{"model": "image VQ-VAE", "dataset": "microscope photos of single blood and bone marrow cells", "train_examples": 194171, "image_size": 32, "crop_scale_min": 1, "horizontal_flip": true, "bottleneck": "vq", "downsampling_factor": 4, "encoder_arch": "vit", "encoder_norm": "rmsnorm", "encoder_norm_position": "pre", "encoder_activation": "gelu", "encoder_mlp_ratio": 3, "encoder_head_dim": 16, "encoder_fused_qkv": false, "encoder_bias": "none", "encoder_qk_norm": false, "encoder_layer_scale_init": 0.1, "encoder_parallel_block": false, "encoder_inner_norm": false, "encoder_moe": "expert_choice", "encoder_num_experts": 4, "encoder_moe_every": 2, "encoder_expert_mlp_ratio": 2, "encoder_experts_per_token": 2, "encoder_shared_expert": false, "encoder_patch_size": [4, 4], "encoder_conv_stem": true, "encoder_layers": 12, "encoder_width": 192, "encoder_positions": "conv", "loss": "mse", "latent_channels": 32, "decoder_norm": "layernorm", "decoder_activation": "relu", "decoder_widths": [32, 64, 96], "decoder_blocks_per_level": 2, "decoder_block": "plain", "decoder_attention": false, "decoder_upsampling": "nearest_conv", "codebook_size": 1024, "residual_init": "none", "optimizer": "soap", "beta2": 0.95, "lr": 0.0042, "beta1": 0.9, "shampoo_beta": 0.95, "eps": 1e-08, "precondition_frequency": 25, "max_precond_dim": 512, "one_sided": false, "adamw_lr_other_params": 0.00085, "grad_clip": 1.0, "cautious_weight_decay": true, "steps": 13500, "batch_size": 64, "epochs": 4.4, "lr_schedule": "wsd", "decay_fraction": 0.3, "final_lr_fraction": 0.1, "warmup_steps": 400, "weight_decay": 0.2, "adamw_weight_decay_other_params": 0.01}
Rows from block 2 of the decoder of a small image VQ-VAE, named by matrix and row number. Each number is 128 + 24 x the weight over its row's rms, rounded and kept within 0 to 255. All counts start at 0. Numbers have three digits each.
After each channel's rows are labels from the 100 images, of 14976, where the channel reaches its highest value: "peak at" is the part of the image that holds the peak. Only what is clearly more common there than usual is listed. The data: microscope photos of single blood and bone marrow cells. In brackets: how many of the 100, against the usual share in percent.
# conv: 3x3 conv (decoder.decb.0.0.conv.weight, 64x64x3x3, each kernel summed), inputs 0-63

conv.3:119139106142140144098182080105152152150180086137147132141167094140084128093140154120124119135134112150147109103108159141116124147123144124155082150127126122107141143131110138109133082173168133
peak at: middle left (34 vs 11.7)

conv.19:131124119117145105095075100124165125130138142152117171165123115130151134083108140124118124124144149161143119145092095111108142155178165161103138119155088143123162139114137118145075157151106099
peak at: middle right (90 vs 11.7)

conv.61:143112152117154128162116150143155109139135115166110135113169123101123123141141155133119127140152147136144117142109047127142126168097164142123126138159142172131107082156114117117097066108151118
peak at: bottom left (64 vs 9.8)

conv.24:122124185126106162144124122123105141102149120120141147125134114135156092147172092178112141123108113099146146089098123115122124118155133147146106149162115147124120151097154130151151163176109191
peak at: top left (36 vs 9.8); top right (31 vs 9.8)

conv.14:140138166141130161128156092133126098094097156144134167140152096160144091154156124143095119162097089114116117160139121104153086121097145117140152149120095125162090135087150142125104116106146143
peak at: middle left (32 vs 11.7); top left (27 vs 9.8)

conv.13:114115112120104112157122105127095094104117091151128079116145119161115111128162174162141103175105104163127119142146101127146113132131119137164119073139100183172146109115136131140133135101110146
peak at: centre (94 vs 14.1)

conv.0:132129138152118088110182123143150116101156132124101126125135116093114122132141145121129166104164108177135070150162085153112157131163071129102143117145093130102150131118116147136118095157136115
peak at: bottom right (47 vs 9.8)

conv.53:094109142123162140129123178109138162155141120109098149132143136151146140120128139138137173085111103156144095169093120128154126116149122089104143181114110125139140133114115186116110125085173121
peak at: centre (89 vs 14.1)

conv.44:128141132156125158172108139149133141112146130137123165137113142137144138152163144095122121134119090125130140139154158148087130153191102152092084104143140078109153156098090150134154115150109165
peak at: bottom centre (29 vs 11.7)

conv.7:115118145134099124132158144122140102125141112157100126111175107107104098121098132105120123106120157105124162107114111119106103151120146090184127134094117102072181130141133086155124122177115159
peak at: middle left (43 vs 11.7)

conv.58:131109143159132135118161111077094119128134143126123135132156156146134143131175095155174114127127091163097155135120135111111114145083099127130119135116093127108188168144122153175149149141162115
peak at: centre (54 vs 14.1)

conv.2:125136140101083142135150114122131125151103144186083109146141118137120132124145102136133156080123157140133147108117149161176113114144129106142053101171115113118145162166112154103114140142115131
peak at: top centre (29 vs 11.7)

conv.37:162097116156132147119129166157151114145131124090113136109091128118136088082116092069109146107157140154154127100104113140126124136154092130103112154133086136127142115112185128163102154108131108
peak at: middle left (30 vs 11.7); bottom left (29 vs 9.8)

conv.45:112093121111148134096132144143128152155112107097140168133126086081154110116149159124136096089146115128118154076141056154094147146141146166112115148088116149117140116127125107106136107140152128
peak at: top centre (54 vs 11.7); centre (40 vs 14.1)

conv.51:159146163145109149140109113134135125113153108118172128113158157100144136111115125136115140157166129182136078111102110106105109149142111129119113160129189143054129125116150118121134093163137129
peak at: top right (28 vs 9.8)

conv.42:134107112152130105143145143152122129130140082124116123150126100113094085133136112099112086147109105180157096097087130117081138109141093158123086101105115113131175133126168085144113140120138109
peak at: bottom centre (29 vs 11.7)

conv.5:138141106140134140126154142168181136147127156181111100111161124168127155152132154089131120124148114167151126094136127129092090136159149140115135134122117134126074119145158130098117099173083112
peak at: bottom right (42 vs 9.8)

conv.47:126121126132126111157121149162150166133101144116111131174211103134107112137148120155123158109137080139167147108163126153136140099127114173161116129152125155087125135120113142171153109123129146
peak at: bottom left (46 vs 9.8)

conv.50:113112133130185133135079115098147134138107139078162129140118125144128103113141168123055136074111141140144116148120106120144146110121084112157101125123110132137172103151109147100119102109122109
peak at: centre (90 vs 14.1)

conv.23:108169097129133153103102098123141156158129126123123172116160139172116142155214138099146113166122130118139135127139156131146148102118127129130113112119127103129176080134161106105124130107098104
peak at: centre (60 vs 14.1)

conv.4:138141133130147098112121106118148114156091127147129171172167166129118143154159146165124082134178113120135093113132130164162116128155128119129160115132150108092179141097176149104127135128149143
peak at: centre (57 vs 14.1)

conv.41:123094111141096152098157086121144108146119140170148138111182113124120131093152108175113124121159137147146120111089127122153123105090129115160116155124131185112111113145171103120094131121171111
peak at: bottom left (79 vs 9.8)

conv.60:115135105111117134112153096159137120115136134154133147098194156125133127126143135072146181153151157132160112161129120169131140121127160093153114161118166129146120117100075119103114112147108105
peak at: bottom right (38 vs 9.8)

conv.27:134153100161142132131102154151133164154138123153168099130176135130153093133118122166113169116121159119115112131132100066080094103144146112102127118134091102091113155147155123146112101132109127
peak at: middle right (28 vs 11.7)

conv.10:130104128112091134152151151126074148105104183109130107136162112102109181110125125159132141108081129122137105144134116135145134122170112074152094114159152133118122182142110123118123103154125135
peak at: top centre (29 vs 11.7)

conv.36:088140092156113117135128143086126123110125151120113144138090129118099112154106135100143133158105132127124108150125138136124067134144124058134153203122147168128165141120104117143136155095135128
peak at: middle left (65 vs 11.7); centre (34 vs 14.1)

conv.63:150102148188149123072112141128156100146107148148113158141195140119134106128125130136135139133135096131158108115137137152133153146110164134132099092124180155150144124119109143130141166104171157
peak at: bottom right (28 vs 9.8)

conv.57:123117150124080178107095078127147151130158103131122119113137142140105125172146124103118124162135111167104127106096141146101106119123186132150093111143107121111155066111139132133105163111135143
peak at: bottom left (47 vs 9.8)

conv.40:103126107106105111075130107089106122155162138132106115124136136128147132138152107144118146107106124154118133138115098158141116163144154075154130166130084159153164108128098109114181123149124182
peak at: middle left (36 vs 11.7); bottom left (25 vs 9.8)

conv.17:142119126124111186138144087112094155108140112101085155129125130159129146108158130151104116168096134163129142148124139118140098109119143125193099145108121130194100137169129121127140101142122104
peak at: top centre (39 vs 11.7)

conv.54:135063137139125130136136114130142111092134162144098159175163107137137138147123109085113127124172161168137117100125120139122126092125135094175084129106129142098082085130152098131126136122134141
peak at: middle right (39 vs 11.7)

conv.32:144122142122121121163155132149133102129143150164117118133100135109170152143135164149142137093151129083135110140092058114096132136116137187141122155119130179173149132095143085132121132145125126
peak at: bottom left (25 vs 9.8)

conv.48:120125156151112169138123130163147099083113153135163186144171108142153132168118174130117114108108100120144155107148122138077100094140157137114099134095112110123141125112150117123100153104103145
peak at: top centre (58 vs 11.7)