{
  "encoder_arch": "vit",
  "model": "image VQ-VAE",
  "dataset": "microscope photos of single blood and bone marrow cells",
  "train_examples": 194171,
  "image_size": 32,
  "crop_scale_min": 1,
  "horizontal_flip": true,
  "bottleneck": "vq",
  "downsampling_factor": 4,
  "encoder_norm": "rmsnorm",
  "encoder_norm_position": "pre",
  "encoder_activation": "gelu",
  "encoder_mlp_ratio": 3,
  "encoder_head_dim": 16,
  "encoder_fused_qkv": false,
  "encoder_bias": "none",
  "encoder_qk_norm": false,
  "encoder_layer_scale_init": 0.1,
  "encoder_parallel_block": false,
  "encoder_inner_norm": false,
  "encoder_moe": "expert_choice",
  "encoder_num_experts": 4,
  "encoder_moe_every": 2,
  "encoder_expert_mlp_ratio": 2,
  "encoder_experts_per_token": 2,
  "encoder_shared_expert": false,
  "encoder_patch_size": [4, 4],
  "encoder_conv_stem": true,
  "encoder_layers": 12,
  "encoder_width": 192,
  "encoder_positions": "conv",
  "loss": "mse",
  "latent_channels": 32,
  "decoder_norm": "layernorm",
  "decoder_activation": "relu",
  "decoder_widths": [32, 64, 96],
  "decoder_blocks_per_level": 2,
  "decoder_block": "plain",
  "decoder_attention": false,
  "decoder_upsampling": "nearest_conv",
  "codebook_size": 1024,
  "residual_init": "none",
  "optimizer": "soap",
  "beta2": 0.95,
  "lr": 0.0042,
  "beta1": 0.9,
  "shampoo_beta": 0.95,
  "eps": 1e-08,
  "precondition_frequency": 25,
  "max_precond_dim": 512,
  "one_sided": false,
  "adamw_lr_other_params": 0.00085,
  "grad_clip": 1.0,
  "cautious_weight_decay": true,
  "steps": 13500,
  "batch_size": 64,
  "epochs": 4.4,
  "lr_schedule": "wsd",
  "decay_fraction": 0.3,
  "final_lr_fraction": 0.1,
  "warmup_steps": 400,
  "weight_decay": 0.2,
  "adamw_weight_decay_other_params": 0.01
}
Rows from expert 2 of block 7 of the encoder, named by matrix and row number. Rows with one number belong to one neuron. Each number is 128 + 32 x the weight over the matrix's rms, rounded and kept within 0 to 255. All counts start at 0. Numbers have three digits each.
# up: expert up (encoder.blocks.7.mlp.up, 4x384x192), inputs 0-95
# down: expert down (encoder.blocks.7.mlp.down, 4x192x384, transposed), outputs 0-95
up.344:067175164150190134192137100105163170126090157113153121119149155170101084178134145160110091192108097088149110217130050113150111130134158157084109111134115148112133139052093045098115104131117092135183116110113132107088084070083146149105105153150072106152128192130128114139176131149165118134
up.345:067144098150168135109135116160169140135193145124160204122143129109117125174116139074110135158160112139175171120096047099125187128098097134190163114156102172094092147156149085143133130151175147108100101154130129156126183130171168126099160106087151197091105102139158075141080169126059190086
up.346:123157052069255077245120137131151113126125142107144125141120181131139109099094106012114076167117091094146070147163226075155126090128140136106047207143191186149187083139103129115086116131135127062189127101117117125171119079123160082190086194218059158147187092158085150108111062153111177070
up.347:149088117116121156144116103167113090094195150131102177121118128111125092093120156098139115165099155096085123069108141155161091131115169143094102096162132196131187162089128150149111135145159152040162126128121167164116084186116112162091191081058158142179112091114079119093163138083095110129
up.348:125127127158058236131114118077121099115127070101107163170150198060136111131119160100146125155131136103176132093125090147056142178105176133141075141191124144075162116127096114158058111135199143133134110120087143129117136123160132156115098140148106177095120134099115118098107159109092129175
up.349:129120138114128074107188177117164180119144147093090204099116127165095135097075130134109109111116169159123115151175116180197172169156110179179159152118104142183063098165100151142128042094182110120085107177118082129109096159097123152135197107166121131130077139067165087083080126121090056131
up.350:125114179119113148110159032111159148076085127158180129149140177098124158174160158066121119210132096164155159078125140106157092122164066153122173109143068087115088120078157083083098175117137146093129161182143019170075120080091140207128147186103032144144088153141095087189187100124147121126
up.351:202151088126125112146125115143101149120231087126122168133107133145121110122162112142120164113125140122066144192112108142107096153125147142132132097111156116130121177128102109136092160125136173083115151166136123102145110098115107160073118161135109110157148092135121143124155133156143157117
up.352:113125171137106134137058105091107149134164117141134163173118192132135139179159096125072080102116169142124123138153148066140116103133131119161096133175139085135147161065110091080169133129135153160110110123161110154148085147145170145146109074146090192088147153183126225151129168085192103127
up.353:125111117181122129109155103132100075127127103156146094135147105120189087096117192098143082155162138100124150127072135118151180146169134169128141147163117096148115158149166096204131129107113123208109087126103141132149155095139166158144135112121160089095098135090038094155166171119150092105
up.354:140190100128103115139094112083104149088157097096123186096125153074193101088104126127119136088100123127108134071123124068046172121127075114125140158148120173124074061178134134160149209162097188066099173145157060173177119138062112114143096144141134137104157164127137142108131108128159097124
down.344:155158085124124104117154122081083100170034097070091125049134140148140108123156155156146151070097153206120159122104161158150123176191172081130157114161152144107149118148141197109093169082147174094121024142165085095141120174141124133128116161134104102131094131111102148156142064083102125089
down.345:119044127121126144177105118113131086180056153168120185150176194150138054145102168109073083120135116129185153156134152131098161122170117143108076185225143113090097164125132139133171145118118147132216134152090135110167085148141053090173103078111128092131150103117127127149055131120151130151
down.346:175170118094112136139142096099125158149091166108106095150160109102171115113116085127132111057130111244122129116114143162061082126013094232188138152071099089139161114048122107129118108121148147075174065117098077142093178133120128116072132123059120094171046154139105095056143159172107166186
down.347:163107162157125091165163154159142179157173087113133124099149116165096090157094130167145093165099130149123110084119158024133135125207132059092096193144182155139177108090123131139178172128130068132101160092114102112152130150107147174130200189089140139153167132170087072077084120185172127168
down.348:090127154178118118123054064143139131122167083087120132121175123127110122128090136120148099130146164052069159145132147169224147157104158184179109133171079160072048118107171154123145126126165136054116157114116182114150130170166146166131127126152142094070096191123092134085137104151150075123
down.349:065130134156139150129129147118137158121092076128103136163166125126138002100164097102154127109086142098133178113139079143046117133130133137099137182186141134104084192113089103140198169123190173169100229121190156073153131087081128145116119132135169065208126088129096073255135158104157025133
down.350:117164115151127139086145134122168158140075132116118084092113111109119073125131116217111111070129114186125178112109139080134132120182125077134151150126113168129032141080138179142172074076119134076164157118133115162071145093051160100112144104165065115182181152168106123095104222132145144043
down.351:107098178153126164101200121142144142120113132126091132125135130157139113139117144169125138221104083104149139146124160152142094142105159115144161164121125147093106095141129129136129129105121157157154162120106121091094155169108118112122151153112157125084111155100115093089135096160188108099
down.352:077106125115146198064165153091089073195151090096120079129131111112104163115120150095139094129082176095083184152120114132101133119134155165134164095110147127071158149119124089117182131117128113177152040134117125187153160154137190110155113145152127101140123104141133147121130129168150120122
down.353:114165152157165170126072074083131161187133107111125105121177133130137106152130125177148148152129143109115079127112088140125109098117108132148146091160073114097126117129175148150083131094138161137139138131113107159135162102135083163122133117089217149164097106104176127179109189127111160119
down.354:126137093092127156147123124097100132078143082103109148115092097099119093151157130140111160110143114142108119099085123137212136155173135077100150136127199069160092104190115086159141094145087103199179168144155186101123151056115156168135059132097116096068146104076114145101169101089073157198