config.yaml
model: "image VQ-VAE"
dataset: "microscope photos of single blood and bone marrow cells"
train_examples: 194171
image_size: 32
crop_scale_min: 1
horizontal_flip: true
bottleneck: "vq"
downsampling_factor: 4
encoder_arch: "vit"
encoder_norm: "rmsnorm"
encoder_norm_position: "pre"
encoder_activation: "gelu"
encoder_mlp_ratio: 3
encoder_head_dim: 16
encoder_fused_qkv: false
encoder_bias: "none"
encoder_qk_norm: false
encoder_layer_scale_init: 0.1
encoder_parallel_block: false
encoder_inner_norm: false
encoder_moe: "expert_choice"
encoder_num_experts: 4
encoder_moe_every: 2
encoder_expert_mlp_ratio: 2
encoder_experts_per_token: 2
encoder_shared_expert: false
encoder_patch_size: [4, 4]
encoder_conv_stem: true
encoder_layers: 12
encoder_width: 192
encoder_positions: "conv"
loss: "mse"
latent_channels: 32
decoder_norm: "layernorm"
decoder_activation: "relu"
decoder_widths: [32, 64, 96]
decoder_blocks_per_level: 2
decoder_block: "plain"
decoder_attention: false
decoder_upsampling: "nearest_conv"
codebook_size: 1024
residual_init: "none"
optimizer: "soap"
beta2: 0.95
learning_rate: 0.0042
beta1: 0.9
shampoo_beta: 0.95
eps: 1e-08
precondition_frequency: 25
max_precond_dim: 512
one_sided: false
adamw_lr_other_params: 0.00085
max_grad_norm: 1.0
cautious_weight_decay: true
max_steps: 13500
batch_size: 64
epochs: 4.4
lr_schedule: "wsd"
decay_fraction: 0.3
final_lr_fraction: 0.1
warmup_steps: 400
weight_decay: 0.2
adamw_weight_decay_other_params: 0.01
Rows from block 5 of the encoder of a small image VQ-VAE, named by matrix and row number. Rows with one number within an expert belong to one neuron, the router's apart. Each number is 500 + 50 x the weight over its row's rms, rounded and kept within 0 to 999. All counts start at 0. Numbers have three digits each. After the name is the row's rms in percent of the matrix's.
Before each expert's rows are labels from the 100 images, of 14976, where the router gives the expert most weight on average: "patch colour" is the nearest of a few named colours to the mean colour under the peak. Only what is clearly more common there than usual is listed. The data: microscope photos of single blood and bone marrow cells. In brackets: how many of the 100, against the usual share in percent.
# router: router (encoder.blocks.5.mlp.router.weight, 4x192, trained with AdamW), inputs 64-127
# up: expert up (encoder.blocks.5.mlp.up, 4x384x192), inputs 64-127
# down: expert down (encoder.blocks.5.mlp.down, 4x192x384, transposed), outputs 64-127

# expert 3
patch colour: pink (60 vs 24.2)
router.3 109:496402529533452457453556539532428401524534543511500515599534597568489566491528568428431552434485525456487552490475579451483463487412498450511528454568472506357430500581532471485499522497512537
up.0 084:484549554517438585533511475525507540453427531558472395566401503445521536566477483520508423576475509477402479435457518533500496480363545502502520530528549441541462513481521454469558586528499481
down.0 087:598384533532436469550570452546545474516536499475531511479479428540556516521461500490436531513469636511462524682470452557498467515528528483543515548338522550491512541541487504556463573464542517
up.1 104:551437429416499428418548487502525483557560524462630548466510532417458465479491467474564502452505616479547538528508511458458567499560487595509392454463451593545476590454570614546468487525510458
down.1 120:527555527507557520395474471535527481566533521483530519519448433585489454601560553547456465557538476524523490431507511522581463508473548612515543461482510512419498501513515490556459510456380554
up.2 107:533495496440555462533467484523538520537498498516554449504428500432460523495458333553520593535456457489471472519499523455503517475425474470529423455497574549490490489472513580623552522511522554
down.2 101:492548487449541568527475466409543462508455542505508517503459492362524483547549525483487420612502464519494511448489542385494592479479527518482461438517451548580575489475577533497562437479532537
up.3 096:568434623472468627541473458495585543545592526473479408478591519567467476618420561445537549548488540517518602524410556524543496465453476510534439534469492522548519547440518576473605433622443465
down.3 101:533468475533515536389522538511459459593511491533505571489515486440477515449463519583550469413471565441482473396624571488489488520431500439533427575419382455502400464475553458488514460487545449
up.4 097:507501542512511507406493555524422601459471499390525532419536512515445599479427514539532553576538498514594427458418537514528414515286481535505459483457557530487569488413466399516409414514542489
down.4 100:554502458470546415512535452559485476470606421496511503544432540480433525503487479478454594472592495438508486466508472442476432497510524596523425497573411417458518541537448451490514530500383540
up.5 092:581444593617429403517511449502491498507621566521481525456549509477505509489586489465580535531559481480537509376483515582470512523516472444505595448503618433472498447560517609505563556484514475
down.5 100:531549531446578516599497620544535533491487458509511497489525528504487421486422590491440523551426513438536485479486513559474519486470466493525493602623389419586512531470460518492501482448399492
up.6 087:544535581610502491513569425498516453499482472503530529501456538368565426459553521462448483429402482496481424555497459546448550496537515454487473521510528495553560461588402618583512380532582344
down.6 097:441502520491526572493474508519449419534430463512640499479456458401538479509534477509513459498501473505496528510438465446621500534446551492431528517431494442479545397439456461474504550520489434
up.7 092:463537546526537546447405493457590432506449413472437406477456547592567637554459565473480485560476538531496523570501424516478488533477476512443438473537508473454466521560497531645528565458554583
down.7 093:476552531442439525541470468489511530446529536524571533522493507497471466489516458475430483475496572495464502445466500441494596471408546470492615627543426530458520523558482460525513446489440534
up.8 077:427488521478494549503495483468523429491517501416515444448541431499513508410350474532691530535510516510508504481440504534595494488534456486452494561527483474436599579588480501428487448532523511
down.8 080:541509552516492514503443554455468488526545541509457462493574568554479495471481442521512375476345418521520494475456491429532469506409456506465497553507533596609552571518543427561554455475554481

# expert 0
patch colour: brown (38 vs 0.6)
router.0 100:602523518524519536528440474536561544496460502541474449410482421453473420511532463570530539487454492477501473519443426499548437494458489480538570485548486542624474470492497561491443481451485485
up.0 072:442449444498486549480461564517465537445510470533441496539407445500554531546522455488521504552483507573500404438555459483439490495476390576577481524472519545469486498458618504526532500577496496
down.0 075:443506508533568521484428481502494490518547506471621532514441490548634440557466656483439581459485472508503478514522393559494617489470560494436583469456452561491491538536496501535556513594546509
up.1 126:486508526544484522402519497527424469455576519502488421548507456429467470525536484594523513539490515566451562462503504468531464506582568455491471500512711565502500442469605495555507453485530523
down.1 104:501538491493472537456444553517520495524557538460531497487530537427496513453509451489517406506442457543430504520502502564527621451506380394458543525477504552455427612443426408521627437478368522
up.2 094:504419483486503649539410517531521405517357529461477498545532461482443573511467572512463456542410412505467447488509458490485459531405534536526486369531583393472487502453532438504502560608432490
down.2 108:504546460495535558528429518522496489464502504479409439488568550486481570410495431537478584568513485436468480522498459486467479490457569546448539593416483562503467612443495518529497410426477572
up.3 067:477453427555504371485471578542463472494493493454542461527510545590447514549576459531463512538539471513546455564538582517524495491617456503498495452524498521442472507466504525439546499506401518
down.3 069:589431457546453594608499486459535549465543490559566500483446502464487511572530519569467511464369468489451506537552507520431546506483506549537559523522515574489487540463514497537645471518558527
up.4 091:479538449481540528389480492490515427609456422436589429507510514309441487486416447536409462483459511487531453487446495590439478488560515483475521453483457378492558579458430513483554519455401499
down.4 099:507569455527465509456522535485504445456475555472429535479497501461501467495476514505467526468467421472534499505456523570485595546455492563478566531453574496520510504435479449417497493463603551
up.5 101:470515600612485551516484507428455596470490464563442425576474486413500497433441448401452520455524507521426388523533535499460514442508498464496553473471401524524562610490454545496520536419508506
down.5 110:548516480490457427539475475475497448497533557503459519476576535479552469486524529521464498432434616456582489550466545533538632543498511512535534451471451616511438451552506509566468413490572513
up.6 071:422466624465373467427432596564460447598425525479603448487478558586474503576561498531583437447561464426543409552431461500515395570545605371515470484553526521416529581544557549488532604566523565
down.6 077:495593491460519495559487486538520577495449474519507521485500573445421561447479415509533543558509535507492466548514454560562574471487543539493517521484419659436372499473521501454557426518560552
up.7 102:487424536509495503467539544496544516431410508523550536369537524592486561491489500436481509444579576403489492488464526456522522479473523339523485491510341469526561573455544460505497549475512530
down.7 102:474500524491528578558476558493507485437497592494484534525496447501492375466514477479545350668512487429518457498507487497559456472487473521416477524446418474576509500458481555431533537531554515
up.8 100:624507462549488543554450516496452449496480462491507498320511502522521488484507440491494440381507476493521469531500536474510495515424424445502380440525538495455586516503541445529611454486492444
down.8 088:511517551488523545467508487566511515448391385534479499539472577494575504447449533467555620558461503525544434431445471508510465482405503495486447535444505509471472431552539471662612538507501593

# expert 2
patch colour: purple (89 vs 21.5)
router.2 094:529545518442539524450535543479381410553493507615440539527467519478538596492503479540399494430432525436544591584534464481450499516446513560548424481556508411484464426440504455441453629478411490
up.0 102:486520387498455382508390541457533508472527531477586494501434568404559549458482466483483557573570531498492504521480511435390504565465490521525455562492628514479515496536529444538497478442492516
down.0 103:418494499539508545550500468413512545594525463458596539526581539517447487448523388536486527511448413582501490505525474524513410585372476506530554478586546524508462476515419510462544519502492455
up.1 119:573557462561537547472534511474481444512533526499488479509435478525450493480508536423437510432494417422556551478464489530491642460513561499493522513471569571585488443450482547538471574600490568
down.1 105:467557544524422459440486553479559490495527423455460505519524452503470560468444460516517477483466427443528455522520484581508577547531471506487474476505539472643449462495527515475407474498478504
up.2 112:485525481545451508575496458450415564569546536556500434525436540444506504457484480469511514504519528580518439446434469573521558512446527479491508577459577471442494457447555476596554464492520499
down.2 114:559486547526483595475484462524471594568424547467500486506452426469498521448467563522568502542435555450488371573467440510506455499475467504574562458459506571567508518535542477571486549517466392
up.3 093:520457595461602559518561474402506526578546401553501515541561512561526510570515419431550465466570484539535510458497480490402517475453546493465637533503569457422489600464518450492497500508360385
down.3 096:509448580523524475549459521541500472442560525429397490458494459582517480483463506574450553503546519534471455487513488454564541430546455593581412548429524506543486416614541481608533441613537592
up.4 114:514517545460575514485471562523574516515512533417518486540450521579528480478454507546549454394567449542490502490537501541514433464599486470464575342439482453486475468467560537559402499537519519
down.4 096:559528483438515502513515613486467504599479528495385540509532507451452458478620522445467549477438462477503487498432412452439566514487539542526448531429438472497495489464482520412527519459477506
up.5 110:514488476525539447505551444481529492530589550456510527641455416493469536443485529535438502484448485463508625486423304513454502522424583571493491463495498523512478509420438518518605520455447536
down.5 100:363455548478499497484488411481487425479481438478479397484502524484484519552430481498571500454510486444544477683506482428442351536511475497545484445530380496520493619600527464464526504396499427
up.6 089:468510567491531570546505451518344483507426538485579559471472521457525533388526492570597480485548493530562467515522476467529465534528541550549438522515604479436517447514502424475497568434479523
down.6 097:552397518505470482416527564409475570483483532535522508449384427629556435430524618470504419490456516492570475551455506489444483466602461480497508401469570549605421483513520369417441452595458459
up.7 113:574533531441482542495480484577510510527539562536539472536539571611511504498475450533492487546472545574528555472493498477524479452454571531478531466567525502447514419488555490543459436508481459
down.7 100:525546448509565513556577571543505515521510531542508466503502392478538581447473541486593511490503563535465519412432606453558564430496531486607399486488374491496542590533516413610566551485542552
up.8 084:381681465557448500521512490492463530525540453507439427487521589489491472488453508532491470462510414511506531463540452512424581603548566555508520520379539523522497498431510490516445485517467456
down.8 092:519403485449470463415541429492526543548488510539488463477508428626492480573449487516578471541383500501504464467521581480480372496559461541556517515488458516461509475527461522493485431518493506

# expert 1
patch colour: grey (100 vs 22.4)
router.1 096:529476556595458463560428499506479586509495481504576550468565538505436551483555517518477584525468450541433539430452534449523490578495500483560496396581501400454568538467560401565594549497538563
up.0 084:526409464483470569533427476482463514504534569548515507498445429495511500472446498459520470467490542552495587461497526448402441467570486533410468628471435505549540498504431588375475398495549494
down.0 086:508528466473486531513510455508496532467555465519486465482472544581434526456468533510428446450622565458468526359506545490472496510537526482597448429538424486457558534482491476538480525477529446
up.1 130:517465540578532394482495491523485510507578441456520500495506444478374508522514527477484469529467562541496519485487501424497508422465545478504444453464465576453489577493517524461480489565599499
down.1 129:560509456496481468412505509530466519525599503464496506507498471433657469482483549467451500468533429529467461571476447547444498503556474433518523577525431553535495639478485550474474493470481553
up.2 122:512487578576492525532496465476511545455467487543561506516563503486487556506449478457520593474478459493386499514472554519451610562498489547506573496562530508463437461511615509423478437513448546
down.2 098:511520617567500505476549614492515409415507567525545472528545555633507431514507392449483509486638517492550508521501452526590527528485599390420476505534560426469515471578558493371583581476601484
up.3 100:589475458523497569522481479519483475473523528500362498509574514627534441515506478568507486569536543514457444348506530550527480497505446441527504577541473471540504490494527497507546456516389450
down.3 102:421548497463503488534471508478486483535422510507528470492520536419523525516436536535458534480550468415493554526447487425475570495493539435417571407480491514462593461422494455478480507469511499
up.4 073:552541494484495542508461469498498544508508524548545594525534567441524432445506525559555587476491592491465450437461528582492520497535449484489496511400474476480482548579435502501508545561524442
down.4 065:533493509480505464465511459451492545511533425508465514497421488581526438480467542472385520651526454572493476500381480483491492509443465516517528479472518445398499473456485448435449496491464548
up.5 129:510613559481441412507454527551439447445525613480498536591463588447541484417525493524512483555481487535503489450456515401508470587488594487482527493491483449413517554418540485491513481508545485
down.5 127:441390519493425455495429554593487459544507463469651512530484559473576453445383444507517528589498511498478510577516514520417428552541493511433551500489491432538513522525532526538471522492513483
up.6 058:615558513501491512509521524553561509447443453489469471419465369559534554471566500482363578493531478523518542514437512540499559460476454507531429529449527526452512450499394468542359610502402460
down.6 053:550502526480573399425479445452515533519481572481612494499444457555523517420451561549476571486521514574476527491535513462409510503520551416528598480468441385474497551565535467498496457471571412
up.7 066:553515508475490459488556475447485449503535511573422465388492501472432462514568536477500583474492520518438509472441505502509513427519520523473483516507455505465469513400484500382446609584501526
down.7 063:517515506466474493551557498523498418494325529501657478465434495569566541478512345507455486477539453577506499475479516419534534433413475505547443483469507563450546527542474492513507459410506551
up.8 085:500450520583447586523551455492521550485636449495446486557462517498492437523467513576486522581514475449508508428490434431456447582525401545566487449589476503419439383438464459563581411521547438
down.8 084:534503510539520454480529471506513541527558453476534478496459398462496588492574487546598472570451440548497523599575448458568439524517420487408382490494550580468507577444439427472514489490555494